From a checkpoint of a small image classifier.
Training: normuon at rate 0.014, 7500 steps, batches of 64, held-out accuracy 91%.
Data: trained on microscope photos of single blood and bone marrow cells, 48542 training examples, 9.9 epochs.
Rows from block 4, named by matrix and row number. Rows with one number belong to one attention dimension. Each number is 128 + 24 x the weight over the matrix's rms, rounded and kept within 0 to 255. All counts start at 0. Numbers have three digits each.
# v: attention value (model.blocks.4.attn.v.weight, 384x384), inputs 288-383
# proj: attention output (model.blocks.4.attn.proj.weight, 384x384, transposed), outputs 288-383
v.248:127151158128122092131140147106160137139138137100112147109139122163155115108113157076100130147122093134138143141072109136134161065137164141135114126101138145102150149144114137155120060145167139136094117111168107075121150133120143108148124130131149113107163127111143130121125172176122162163
proj.248:107098117129151124139152142130114180096141145112052131104103125107108136133109103096139118103134179078123112141141153120136138121144145108163116071154111132105143110127127091104143171129112130149104074135125139168146139110144115111112165101113137156132114142159131118079113130177114158119
v.249:131137126127116109130135137145119114146093127133142142138107102089140067144154157140137138123135140092136097133144095124137141164085117126102111086112116115127080131059166129114162109113149121137145130163110152126127121151113163139135134156143144137131109145126087173190168115087128123136
proj.249:108110130105104155191108125113057092110125133138148097107147148127164114194121108147149122145111148130139141087133157133150079117130111169100130148098176163097142107142112133143141104161136115125161132099153148132106079127129075119140125115157132127117109077097135109110127123135115082105
v.250:105125110119145139095137156104155130110112158100138113140124103145125141113095083089125123109143132102145120137145128117109146111122141124137144115162142071142149187145148107120132081171122163123117134113147142152153190134109096144120136113117096147128107133163110183157149130146134121160
proj.250:164119151125113074106138142122154170135158134134109123126120133109095126121137103130111148140096123148150112143172143073088127102179156084112135165117138141148123112101126115128150146102154152150124153179135099114113134115149166135134141126157164118104108096111150085114135132122136128112
v.251:097115149132121129145149146134147126131133155099121109179132131157121132134163071108130079122128112133117159145171144149102162107133126153194083153123106139143193139089112118165111117142154124130127157151107102128143127164184078103101145100126173107156122108177122121127100174059101180155
proj.251:161141123118119137098140128151158177110130172123140151109134091077128138093129126111098119126131125094157097135148144144173135133093086123112118092163098164102135132125120150126104135130149096143121099093098123181139128099182154117178121130172113117184114141124111132158106111164120141137
v.252:146115104109098124096123113145154122116098136132147145128139137151128124091131135106145138122126136133110088126120115125119159093148158125141109101098145101156147090073133133113139074098142132134106143160119089137106098126109139160132110162148125142091114157114174119130150165118155129155
proj.252:114150145114131104139130142115081088129153101179083120096127141132084112132148152107144119091163128145124165106116160174115110145127182125120116172142118136120120190156130089097123163128106140129148147129131136143139172105144135138087132114082131155171093156145094107110101138115130109111
v.253:147105149091142162120100121162160141176124104110134139126099132115120161122107074146140128159176155120117176128167111137111076184136104135118137111121131102139124125135142142111140129120132099132122142110104115109157131099140177094144131111130134137135131167130151128121075139148136119081
proj.253:128136166126121136089150137097162109098135149147117149113143132140148144109106153128116110124102133156134102157151138146139140121124131140117143134167123123121105136122115118148174118138124089140122131141136140129149150113163103148096106160178186119149103136130116114076192118085114112182
v.254:111140101113137133128084130117145138113138142126123126089107138120158147139121103108141099149119147140105146073130148095110139102117124145110180114150160147180158149140106130123101135137135105145130098124120121129175160120119103071119118128126112129138128148091161115145120149121095091146
proj.254:101152115089131129092124128131150112106124097117139115130144153140107129123157118128126175114151075124159138088136125132109081139115116103119118127115086109080106117130119141143131077165166114076125172117146157143112110138120133185110159147152191139108150169183157143107162152130126178108
v.255:150148150195117166154133165122149115124108136104107157146133145130095150123137088114110126118173084128138101141152160117127099167090082143092114129126140120131143119160114146108133138129177131174145146105139141121119121119154183081134129123161050125138158160128135167119116120108142132105
proj.255:141091150163156125167157160186123106092164113147152111112117107158161163139087135142093135142123116096095164080118097087119177134119106140141141128161137130125119121110110101122178124131135127151089088175129121134094148113128078145132119144148177121150102119073159101131178134134094136156
v.256:128110115099171096184131115092158140172156131105135121111099147138110106138132145164128114117100117120139159137089142149137100087119134152103099126142151133167085149110113083168113124138137167144076135133144078126128149151128160161091113112148109177138125108130101130108108097130139073146
proj.256:124177110104104147126138141148154098161124142155155148111125151124134132133112115136129161126128132115116135127151122146160139163122155136129107141081140154125169155140188112161088076083118119126127135124126172098163128096125088123150112145090156107130094119104135132142119130112116091110
v.257:163140151136117087157166142176118131143123088132149139148127109122169140149116130070149165105151104163181103126169119105150131123173101121120061152111065167168073102149126151127139135110129099074136154122188182130151088148128168138103150119103109147109131140127115125125134207115099133114
proj.257:160129127131114127159097137144064109104124146138091126161130179100097162128119155191125138124134108146170136133150120190123144129129132143127142138150136122143141168123105120158158109158145161156094096091126141140108163101167131135106100127159111174102206109103144122098133127160146130144
v.258:113170132131131127114148146118153102144122140148124149112121118134154092150154165120120106103125102128155141161144139139133079110122139177164069133146077160110079121140083130168109162131126136084125150141091131099134147107093089134117119138129138148155143076123200140079136144119106126113
proj.258:131112064132142139157068132120146100163118123166173140100144154115134185140142125141161111155107138115145136105161110111132083115123101124117115144137126131140169110122081126144183097101131116103158114081139134109116144138174142097126126119131120108116164153164050139124093160135154112126
v.259:125118163129146170134106082124127099108136146164115124119142143162078136130107139130162104159151135117104137144129103118126126103114137131117100142138157128187151136100133117146142119128120123158141082134144120118131133113148163159102099136131167122148135110152140087123133183126133083174
proj.259:131122131129087123125119156104115126147097127128168160140153128156164115143129111115116119120147102125124151121087178101149146108114122179159124115115128121083105122180135170151068075093119135118153149109126112134104167084124151167158131112159069146116150140148169152130151104145133184067
v.260:152118088159089092121128149125145115137167134142084101097111151107174103110131140113122119122157142135156100105137145142164109087121149118135109103124122123108131133117119218142157157150135131178070150098168131056154168118160158152145156132143101154128166114145149142103104117134124161174
proj.260:176135136107104143099102150113111135104124127122139134141162109105062115103147097145082150140131143136158132146140115143141123110128108160139151131114137147106116134117118133202098097139132113105131107148151105178151103143130097131156115157120131145107088151101100175163134138113082114123
v.261:116117152178119121109173120116102113146136123121146135147117131130166125132148149112143129129128123100162111080099128082119120124154079111149145116074129117123159152100146109107183104160109093169132129112114140131118173153110139126158121109138107135154116158101115118130095138144154118121
proj.261:146136103162101125103120154135150117112123134121098153165152140117093131127099140109093110159130151152101131141123131170168146124140111146134118092153187122125112150123115130143077143116115138116092096136128132144098141085122132160141111145099148099134136101121131114165158108171165105108
v.262:098145099155094114139126146135134125081142123122144168128105124157174144123090137119155136139114100131176144136114102102148146179173106107111120128101110136126153116120143147136126127176137145089153138126124176157097125150116155140115142151098094077126102135117136147052137118147084127187
proj.262:145163133131145160107135119124194090118144082166086109103115135118138140126166114125109117123105130113113113109142184148094073102092120128129109107136137129161138127147122129131119135098126094138130156179103101091119118154120114126145118097142122108138155148098134112137146177139146148134
v.263:129103089153118147122134109101172095088136176113117102093126095092143165146158122132118111125076126142129110124158112154141078129128148108129148101159111109110206113134135112112118089161136151139108148126140088117108188125119094124116127143151154096101118147094155157124088146141159099138
proj.263:101145152174141092151117142132132168147117113168104114064135116116151152133114138125139133114108107127165102117123152117116166100094147108115122097126107091089109146089120144120151168105121111094149089132125102104137064161127134122151139135129167116136110123113120107151146084124152126127
v.264:150131099125125139171145123094140158109157105089142126139131111116144144179123135154114088107104160130130137153119114138136102184136145108152111119149139140099126137107169101152079134098106122155132139169124098100174119136132107094126115124086129089087151127146129108152133083166105114131
proj.264:120131161143123144173133115136113105148085171132134144129134107127109115102093080132169149133124135164149126160122158140091147071118119100129120100120101112137124129140123149160162151163139137114119125121130148106135109144111129150112113123157165136138076119128130118123131131134137065126
v.265:120147113158136111124150091128155108129144151122089115151133129123115103119142112122147133176090148168153114141140154136119133106161154168189134129133126129149129084158162122126170153136117135141170095167155140098099122139111153152128117156120092175098087132069123133139100159121109121160
proj.265:118126117117133150104060120116152098144119126156126089093129113127183169145103143116130125144092123131116114161070158099110142135124156087082130111130160097075161143117148124189122094125146112140140177116155101138137196124105149117145116123094152146161138125160123133104171124118130163096
v.266:109103168168152135158089133217183167120132138119129155141133159100106125098169140160161099145123136179089107157142182112107082087118134126126108112100146110078151124108097056164117118093127125164147129187124156135123121120102146102145141120153130186102091119101124130130068106114163107113
proj.266:151120121152133095133195077090149153121154165159117148117131151112164142136106118154143113122111108089080117137098120137103155128146150134104137119191102095124135126131118138102110104116139126112120151143108089142168131136171106157153145124103144162156115094107149091149152129144109125113
v.267:185097131106102106163140101164177137126104136180156122136160085104146133149172155135172144098102167177136115130122102123150167104071133093145140117075111152121170130127070167121103158101139100142117139124156111125105131131137095127170159088105153099082123140127098123133143157156111155102
proj.267:125140140143131165160135143121164203137124141091078125113148136156091138115185129167106143115162085187102067123090154148137121148180130151143165100174054124116130125128145122168185165188114155148144067150137149133132135149150065150134147108138133114138124169130086126107175116105138101161
v.268:111142119124129121150098129152104188135140152146130122137108130152115109136145136148139116119113073123135099128132157081104117125110118144130096174129134129109101126130105086108172141144140110160150180130115128119123137134119187170150134114113151143139163106145080075122123129115117105097
proj.268:125132129108144132141156094094150115128113174111138114131145114124144155116146131115114152203157156123119169151127115148156147143189099171088074085131095080112122123122109122138114084105142155148135111102111120148117117105127119159135108126122125096093111125120190133157129145165135163115
v.269:120107111147170122133101158078108129126135124141157100152142134106081141102084122142127104116121125142127091167122077048141066119101090115137122128120150131110123078130143113115169108128144122145148110136123131162118116133127156113126099087096090129106170125107157092129134113095110118119
proj.269:168093103150148138120131150193130125103140154141110101135083107126151106131150145109115103163139161131131161134096115187119207156138125146112090115107143107115126158140142119141145116143111157151137112136116155120113124101141155143143122152156126107086131144140053150129135123171091140151
v.270:097141117117131177101132163147133118158105128092135120135146135136089116139141122099112139157116126164118167133106164191131080120111130142114124095106108118119140154104126133100144109132126133098131157156141127139148135142137142148092061164136166084088119055133110137099085147148151125122
proj.270:066144110123119131123155120129117102136104117145119149164135146056126140145136101143131109126151138165112133154139091120129134131153127106116154143153124116120146096160136145155155160085121135142117088116091123090111148069127147146121171074134150126126128114120132072131122113090110091102
v.271:160105130143098168108139129146126140114155142157108092127115091107134131130131107113131133124135092113109137158127121069108125142148120065105100088106141071103157140132167176075109081128107138120141149141117092150112093122135157123134106136109098134139159153155156107121102161097137110169
proj.271:135134149123108121137116136127093110110139133117127128155119152089149089128137137073120122146130123145127151101133118177128160101144145121077118155126124106142132156112094117142098146161141160153147141121120117142118124091095129088122110126121152167153129125137119137123168115172131175103
v.272:116125146132124141088134170150108089132099154140139155148091116122125079155165116099143146120073102137114158116107156133140154085144157184106118163140090127140146123117165065171125099138127115131115108138143096137135114134127079149091130129136112127175102132106145145101144152101142088107
proj.272:151149128129129128128119144140160148125134123144085142112119170172147140126142103146106127127135142132125081121153118098132111102134099131176145125124145150128136102115177178151136166119166135111131155084138160164135104141150147115114150111142089144121170118082138135171091102100130152147
v.273:141143146109149119138088153130120140080116124154096130152110130051130108127148125139157135108114112119143117133124100115105185155145119135126103092122124135108087131111138158146091176145116116109150156125107158159151153155116074137160143112076136156105168082123110092095159126124083162090
proj.273:080120140131115113142119159104133165139139093083143135135179130160110149146176084150156167091161179153099130122143099129101095144131176079124151120141132154184153159134148125146153161152115140106085092158140132118124160111151156090127143147122145066129110153151114132154084120138143118155
v.274:061136181167179128127156088111144144131160143134087150162138114163124153095144144145105143161136138146122178108110111160122120154135117138141136175102149119097115111120108114116102145127072151126130139119096130150132102123149153102143134133118085126102088150136129175138058105106137106142
proj.274:167120074117093152122106131131147127118154128093188118146088133112134129126120108095144151097164100113144094114126162066150094142100109140114106152157150145149091160160152142080157143124118089131082105138157111115136141143119139164114139173130091146150103124125133102119159136130116100122
v.275:126148135150131132191156153150107150071129110135110054130150077150130144141071124128100155139140117153151159122169117122136143129136164123130134141104142121119141118107128095131110123114146138094098142105164086116132111135154108115108155126127132081126157091134089161115129129124091133110
proj.275:113151121128165135129102111112117118158173157106072164168121156118147108120160132158117164115170115111123114109090168128110127099117114134122177129158121153080106160147176089127139152118133128188150134105131146085109115119140158126132124155122124183095128177091157128122170142110149131141
v.276:084125140146167144144180121110171113095160122121130121159103142177124089126175131136126119151101115150134166175126154144113152169135135149122139135109114139063146138148114086150128093144094117082181130121080148111125145151092111095131182104136112143088117128133113161128110120109091157113
proj.276:157163103112120134140114127142125116115142145131137125074125144107119152127106089126121091149103143148143071136172140081152107114139149117097146116152117159111135081138158086097137132170158143126122148096137129144088136131153146106123128121142154162145158137149122100128122153142152113147
v.277:156070133133077156130137125115160141119133125112142127087106139182127175181143152118109106117115105129170106148146126098136085128132128134171163113141139109151110071172100119108121119108174116159104138152184134104107109105137122122148165119118123119164130141098144101130084158159079140082
proj.277:107122120160144172143121110080134120149088115173123104178136124100130140167158130132106100123116131151157169128135093136143146115141125121096101154128080162091120162120103129117149080174155134160128127146123121130138122175101144147082118129126149168135147123119122137128156154143166175154
v.278:101140107128122157100167156106172142123108106130170117164139183124136043114126159175115115113119092091148174096107143178168113088144191181083148144119154131117160085113139092190147124145137157149147133131115160114139127130145105123138142115139116154120109141106119143099126125112115119124
proj.278:136101139132124141103123124145120103103148092158141144095143118142101127116133123152119185177138145151114134132154124080142139168131098122143150100104168135103118115112157133122073128118146128069119157137132124116116133127099143133157109140099102132110128192153110144119130143129122133160
v.279:128086149111123119103179138106111111122093125111187092158156107155119162120133134162140182142154107148122123127095182125121159152153104131123149125123110062119122137132115130107128091145129129104109098141083148170162122148118056134185151143075130077126134146108129165120151131154113092140
proj.279:054151117105122153141117109098151090147142111132118107141116112114093066114129110076119138114098154151124191115171093171133076103155129114142098133126173106147131144173084131135094175148133119103159151098132131093142105109093146144127085095148159131144177079111160113136136166156115137104
v.280:138114150104107150170104111134160134119153120169121121142126091143091114145117112141139105144132096118113108132141146139127117088136158142135154138130151103135139132115149116140158136114136150122155094126119075100163133163107149117160109133134161128135133135144116134130114174135137164122
proj.280:130142167121161102124139155158155163142117133120160123138137119111143133152110141125133139120148145128157143116127091125107148123087154138112148171110114163102114087102156122120081109085115143143107169131130177132145155101178152135180139129127109136119120117118135137159135152130190071120
v.281:163113122110123110146111110151111153113177113125118133155133109130140129152114110107106128153114096059083122135085132121108150152141115101082188107124134157101132162115130155175112100123113104158146128117110127137158084111125112148153151146128132123127116109112120098176164111197143117152
proj.281:101143162165146126135141130124110143082096093125111145165113131100111113106132123134106177111102126134139125138111161119185110125104175146198147117108103111136142106155108099136147156127104130127129138123120151120155159133135130092134141116179125170146154162100173131111095130099135082150
v.282:111095142127218101103112106089149141178149121114155150116101113118124117114173150136133124155102128143123134125134085115127157128131123143117101166114153080123099120117148198147116169091143090146122132141156167175101116153151125115121158100124086139106137135090149144135180086097108133078
proj.282:126107177147093151159134153105098119159151159153111130098156067133126151136121137101109102071184106116128123148160112106176163175098152104142119114117131137141149120164127105093140139155149142110130125154141129133124104093104110102164122165088184108142114103162113151132091149123115135186
v.283:169180149099094104117090134127113148118098117145142090138148114146160184131154134144071163162156089168115094142104127114147173147098129090108150132134168153113141129141123198127159159135148105115136140135153120116157120157129197113175145133112156128135094105130120164103163114137091114112
proj.283:081128139106137138134159104141131135114124138114130138167097122074130115139138096129130119099143187121143155125155077171093095102125140155150132143140111136179111119152134103089136140135107162122104125137104183151140109133128085130106158105134105127121146167132163114148107160095148139122
v.284:143108123103142172118146117126151124132120119143072088182157099115119083150159115138150152097139119121153136161156102140168127171131139108139146142123154173152134169144091128113115151114109126105084127132161085131121154112133113133134171070144117126171145107113087129142148153127116118133
proj.284:134166112131155102139107127090130100111181143117120118097105143162107158109144132139144118127157160161097099092101118130130140093116140145123139145099147158135097110127108103144164128135189150143132105093079160179162106088164113110094159164129108131112132127142158114123155154105126104105
v.285:134098160201129122136111126134156074115144120143162141074139084105109148162127156121127167130141150126145154091124156174138160116087133082147131113120154161130146141129129126138129114114123113134095147110167143123095178113137156105102121151137137172093152099079161101099079152092120130153
proj.285:151129120120105075131099128134147125113109127104091119093126145142118144147102138167123153118151088116142076114112099092174108133137141133124170127122101128107143143131152160115115142147142154141133109099126117094125148158091109164149100131096112120130160142132121149136179114139129127130
v.286:130107142098126122102118159123125158108110124193119151094114091113135164086155105110142108166147132131117144135145103164109161143135112102117124129137166150105142127175077207100090147103134090106086145167167082136132071059144120110085159093133080122143108160138107132157116118142113192121
proj.286:106121141085151119130169084143133123151099138089085100171150171096147101142116173102143117154119103119130120190134091124154109155174132127129121157104071078103107134078137136118173130105147132159153094101114101128093121101143118129125146125153151116150147115122147120154137127103141112135
v.287:097117096124121102131092126167113119105089155115147154124157091140151106146141134155169134148131107130102059170129168115169150131123086134139119128070079143172103089167143134131149110107195120126140104157119136119113123128137101152131097109144163148123142144123148060099153173118143116127
proj.287:173126138126136176130115150138114123132085121140065132135159131120126162074184120096089124117098120129127163192122119173152122112112124127165107089174122113125157148131117152091151100147133150075124160119104155124105139115140173144089118125151128121107138128128129131109101102142123162143
v.288:042164154105113149108113130141105112140126123090110147134123173108080137117165145107099149114123123131120130131147146148128122131127123128151103120118079101144120076121107132160132144118129118129135093131046172149128124126103109129120138109175154128093123146124163097108102123150175102136
proj.288:133114092173112111119140137147153129098136138150177111115144132099132101133149129117128125148128157149119168078105093106117121141146119121127160093144139109113126136137134116131151119123096129079147135124156134130172135128181123156128103099164113145137156081119101121112081170133111141129
v.289:134112121163101133113113106117125151144132068126144093104134171148138120093141120107122119173136096134088166137105137144114159136140142134109136141098105139133108136132096140141150105117123172128126112159141140102145109099127108147132172133139101133123156118167106136146123123099129158127
proj.289:154123128126118155131164142122136094147121129102153170144156100141093124102128121116157126115064157135148131117141159143135119134165180127129108134138137154132112136139158132137088143195140134146124151089102115165109110149080159094080113124079095135145112170116158146146153133131147180099
v.290:159122123109143123166094114146123091111140123155116114113110140121167124116123142118135171107121132120097145150135132097105160119144123095128139093116155165136105120140113158100120116125137111126144127148098123095158097153126134101118113117139102079121101131100144142125150134116091150130
proj.290:122139151164132095148127138108141144118110125132115151088146122124139120134136147115125135130122155152132097138102178117146112118116118147091121161107120101130151133142156107133097145089163142152160172129105112125161147112176106105104127139131153128142141138127117145113128102097145136145
v.291:093087106154141114155072114115131111157121145174114141151110155151105146106098129164117165150156128130163118092146170153128121144097155103154077105144093176120145164098098131096117150130174122122113130140146145105114103157118152117161116125172122187104097128165122128144130167115115123202
proj.291:175166130133116105135127173149123154072130108105166112060142138119111089133093117111132132164119149142140111131151102097139146060113122108105140152129147116132131121129111114169101065138129144113157156093111128114168194152159079143126113123105134139143128152137099168151168130148143125069
v.292:146124106097115132125159102168097182147109093157120129135126109091125090149146125125134127112073116128139134141139180126152153166135104116114132122133105155153062108125136162121157117112112121091121180131138123098152078153149085118124136122146144162135126110126137139101157095158112180133
proj.292:095137149147095150120115138106109127106097114139116139177121152087126155101133118054111134108092102102126131151122073154126101112106130125122107121133105154143155135086126145151118109226149103138113092079143113163140176126164154147103140108120101120116165128129135133118111172125117094125
v.293:147119091150102156085110143132136137121137093161157147109161143149118108141132132126139137139128127126156154163083126146166132079079097129107123192143142120168144125150121085115109037101115118071129108118110164113167092100121122107163088130118130105138146160116141167078129101161148144136
proj.293:171115087135111168171159136116138113104127133156145171146141108140154146119108128195125136109101118130137120100158150126131094161121113115160075108087109131142117106157151173133081167142110174190147171120147139090143114146100099142143178104133111146160107132165130120129139125044124157125
v.294:154189122155129191133139168146125140089132150119116156140164133123172110102138125103108094097108162162118192168160113187130167134144112125117138140148112176140071085140136138140116145102122147099110118126163098147110114120122092164107088144125170103095094090126163119148166093110138115077
proj.294:140132109104166101136137132093183119128115135153121115116140125112103169145131160125117146148141100141177089154102129122120081136106173129160132122106117108122152143134156116145153158176132104144175125112157129147120144100159155075098165090122090104134151147110098133116100145068136112155
v.295:117140145153114178089131120158120149117135117097114164141135117124144113103152115069149166137137065068176090155131125123163107147147085183103126129119100115121148109124116093119082123093106134122159108124114163139125112111153140117118122145112138155146082080150187129095121152102137148144
proj.295:129118123110142152122115120128109113119103112118136082123144123136137141139124117107114103146123157150153160127139095148125183123152137086140107114106121128143098135121109126128172123135158116136118141102112112123153121117114168121162169089088120097126138160130145076160115116148154167108
v.296:167149116118132109091178135192106149122105107151130160115077116124167122158162101154141129121096147104115098135152132092160128123168106111115137105133127129126102096153135139083151081133136111137106160114144124129148081096106114082130158124155097098190100130102104121140151074130118145123
proj.296:123110111104132142153144133117136155107108121125060145116097136137108157096147164141090152148165126161114120126144132165106124143117140128123115116156127152118139158108107078112137165129127147114138124126101131139126117142138114119135146133130140133081130121148115155075121163108144107177
v.297:144134142128127075123092122071155099123096068143093100149135109134130198123099148150145110145135078161180119103107153128104085167112114122166141117139140156139078174105141136097126099139136065112105135136121130112130133134118188114115147108126119165108144141150160108104091182130121132167
proj.297:127161134143075147121119129109120101158110135073131114120115152175133123107123124077137145095105163142136194146113117149132137067132159113136113136129139156112136158139101156133101113120112141123115127107119096072116172086132112125165112142141156135176140135117159135164116164159130141100
v.298:131145141078112130128150117120126150124126092115148144138134101153133153164150105057147151092124146106116123145130165118152135157152113120143134124099145124123120111154156177142196144110154102119135118135144119163114102099173101155136145119098089121140106146090138124153116108114113107092
proj.298:123110152190130107109123140153142105122088142128146122103108100134113093110131130140171125163167102125109169115093107152128118138152130068140112145149114126167109148153125119142142109115089166129113149110143153138152176116123163122125120134143151102090177086168121101109102147118144146173
v.299:096124098117100077107133085160120105131100147114128121131127126120136140144132126105138106118150098125115115144118138163105105163097119136132161129187138143133135139146115136108118105152160137119114141125151113150133131105118148144167133099133102128147143076155163112102124079172106126130
proj.299:126145133123111152154122132074123130097125123138137139116146138122109132088122089126139132094132142145122158090108128161149103138120100122129101086112102128175134140135158131113149127131161168128157107133060096125104084157146108113106171138123122122128125140115130122173121167084111143151
v.300:109110114131140109108125144119141123096130149113121134091158131112091152131112158154133126108123119111119145114070140118137115127120139153125139161151153109155138135146131051109099097171130164161120150108093157100170176109127152084122110123149150111117141118137134165142112155174138125151
proj.300:102160090153118130140136126150144139121139115123170165099118135127143113138134137131084123142101126139136113118150172090096093152095115113140093127121116093122129154131089173108153134120111118132136122114119110115145125110127133124152130117143107148178065128137129114158128093082131140104
v.301:133145097113135106127133127133131132122086110156155175134124144123119110172108126123141132108132091097120135163118128079144129169121106174115160139175119152145092113161149106150139114138140130117132154153160134131165129148132128156136148158066136128123142137117088127105146075137139123108
proj.301:114146121130143137145140109139115116175089119137118148164139120131088139082131154125153122171134123146150151113147161174147111104098130120165092098081134105169170120149112127138115100117108114122127129127137159146116123184111087138129083107146100141122136102116151078142080112139092132160
v.302:152123148165121098114127160154130171094099077117098110127153119124115148114196080109143129094148140117111147099102075150116176135136117122130105142091096118126103109158149154106131156109142110147136191115121156131134113136156131127150129109114113119107117104113137112168144132153049140109
proj.302:123131114113136126141136154110149121103125148114121092137112119124139116160128156123079099162131158134146099085139163131120137172106148124102112129170133067102110137145101131114133147158136142116140126131111151123134142126095130133067085109091163105148131115143129112156109155115143154135
v.303:110167145137090133124106151122075132132137170140147118083107163137149108159100149144153116134082126101111123152069126099085140093114141156141132172134110106127139147149138098093133100154137139108127105132048089123109141102122120145102100147120119150172121104123127123087110097147137184158
proj.303:135123072108136128105075100141128109180153127118139168120141115131102131115135127133173102150147172100130144137135183115136092150163099135140133114128153124133158127110125147140122135082096134138140174101111126132102161109081146121131126140115104073102133144149114147132155114123166110124
v.304:123101145065097114156173137130142149113134118110147118145107107102115099155167093145132097071123081089140137080075157144126084151125191095119150147129113124100125129106162151116170138107138102144129162110153121145131119110123138112162118163123119072168130119145119121128105114149153119104
proj.304:181117159161093143096151114145147114115131124135167125123132116153099119148125177126134113138107144160145124131134111103150169155148098162097105111139124134161103146125139121152105134140124163138109089182138155112137101097165138097090134164121111134083135080152079110153138176129120120161
v.305:119154125108130158115122128135067116135145120148126160129135096181138109136173131101112158147135096143129100133135152102155190142149143139089121108130119156139066125132143146128124121124107113096121084108091133158167135132126115129142151144113152137137152126116110102107157126127119096151
proj.305:114144151162150106132153140120110138104131138122135090148127115094131117115122114130160114189169138165113132109176115142142091090122133087136132127114117147161150077140112112101116120124132158138126177106148121106145092096146117135113154102159130163161160122131153131130115158125142137126
v.306:141136079133113117092097133107108118113157134140081129099119083129140132102129152075120127112159111130126108162098106130142115140126142104133127130122176079141127123137146164148087139152129118168145121117151112127129154145130110109129081155125126130154186081143146108120128136096146108132
proj.306:128115074121127110147117103108131121144165139120139146137157131104170076130136071143128145113132142135113126135138151153123134106105080128101131114140089140128121141141114110150124123128118136124129151124151136113160101129131116092128149096112115128088115113119145129144141098124144153139
v.307:168143121134117127135122140118134118139091081129140146101134135107123136101111131125148140118148143127117117108085094094136149153160108161124141125087141143155097102130173137138155148162110157100103065124143134124127155157116116115129131120124107146125182131129147113103109111100131109150
proj.307:135119172122141140089104099128144103121131128129134142097146083175131127148115099123130120085121094166128140161141145171141124130126144123113084129130149127141152131136134140096105134109123128145124183164122106080155091147108139131086121138081131079127110127129116139137116154166183176133
v.308:134147110178104113151119154154115140144152142136123135141168157108149119145123140141122099089135140151110168137136107105084180118115117080106118114179126157092109127112143115102102088148108095080103162108147144137147114170100082110094118155128133110078108137135099126144162145134159179094
proj.308:144135096129131109141141135116096157114098109125134130133111142128133129139132141136149132137106124116132111119116156151131115126142114132135139150098162116121161146095136131106132202145107121205155095116132138156148180096171103126174115121139136147156142148104113142132115092115135112137
v.309:125144110124104137124128114146103132116160138145145124113131101082130157113136081120118116123112124157159092125157150107120117127112109163107165098155157122178141146159164103143119104088156121168146080122121137145140143111117125126170165132137124139113112071156186127133123123134140141142
proj.309:083094173117162129136103100070110129103122132107110100135134148168095128133139123116160167109162120163135157109098095115149165141120174132118119136121119130123104125074123090133161112105102144114102137146140124087112120116151182137120121143100135092094134137125077149135136174168133136161
v.310:133098130115126144110130144114138141158130115135141153098102127135122147134146129163106091160109140148116171120139088134146138171155142088065116133158139151136094118161139189135137132114143127153139155159182120159115115160118105133082168109122145128135115113151154173133138111078124133161
proj.310:117117123085105136110161142135133101159162134127120136074166162132135153132140146111167128109138114145142095114127135154126167131146071141113135091166104114159167100097141106150137122133174129100114125110125153156140102089134111116172088139104136157113124126095122104151131145116120109143
v.311:123145148150082131163115130103111125103083097080156121131120142146094146120078156158101093112145144128130095107104181166136149131090147100112127149161126177164113114084117102157103102190101111151139139117107111129097109106129100122122104141096138126137099114200102130168130164127169144119
proj.311:108161116140126092122119124156133170163165141107128133078147109094140110109110103126118118155127154109153142139149151109083136117161146178107104143118100165120124097161128163107159160079115148120147125159124099097116151133136184143124094149154111120106115135115166115148131167154145133107
v.312:104094091132094147121122115109120132132133149117175129148123141166109092050134118100127113098091069149160160107127152133124091123148133130113126153129117130114146101112140105139147128110091139127105133121136146152119113138174113160157129156122109156124122192141145113119098122133134084145
proj.312:170150151131109132096156128145117127110107142140106132083132147129123137117145147127127110174164100124127125123127140129108158103106133110118111099111106083096107158119133146129123079131145124108144103113120086133103129129118158102108148151110120095097149122133116111166126116123099174132
v.313:111167104133106160118102107129120118147130118115104141132134117150118130178110116122160103141134195127088120071147199112130086118139129162105123116140105116136083102146144108149129126130164138147124116110164130091113101075123108129161149157106149119100157096156118051110119179122151124095
proj.313:102138125122136142144107121096114169098112141101117140127134156152129120109164143121131134083154067099119183130089103129145119120161138135143117147143115138094137158148098149078146094123110119142137113138131096106130135154136163165065104173120149129112143118143137161142126112140140147145
v.314:152146113084133113154181128118148138073094115106112125137139138122143136094142153163127138129147123148137092106108121133146117132132126098099093125168148145131106118127133151125150151092145121145119183131128137128097112098112101122140134130095117115147161132146114132164154104122098154117
proj.314:123078158118113148122107111151133129131178142125117145123145124148149106128157113087118128105124170096115152137118119116123132114134124153108130123102128144086127107136171080072107128154108111132117089137117186104152131140134128132125136125145172116139149119150122122091107157145133126161
v.315:122165133111133162053136139126105144126148121112118126126106141071177104116157123116127137102102139129123111124119157103145177115100161170104135112123070107099144170138190123135165132130139152083165107123123153109143164160075066096127126159093149100135092131141152144143108106119136122118
proj.315:161119128151159094149130108088118103153123122137101152110112134135141134140116128139121104145122153142114101129152070162154127110150125089110141140129144138138143083126097100115123138146102120088130143139171095130089065157106139164121145126132119103117127086108113107126109136100119139129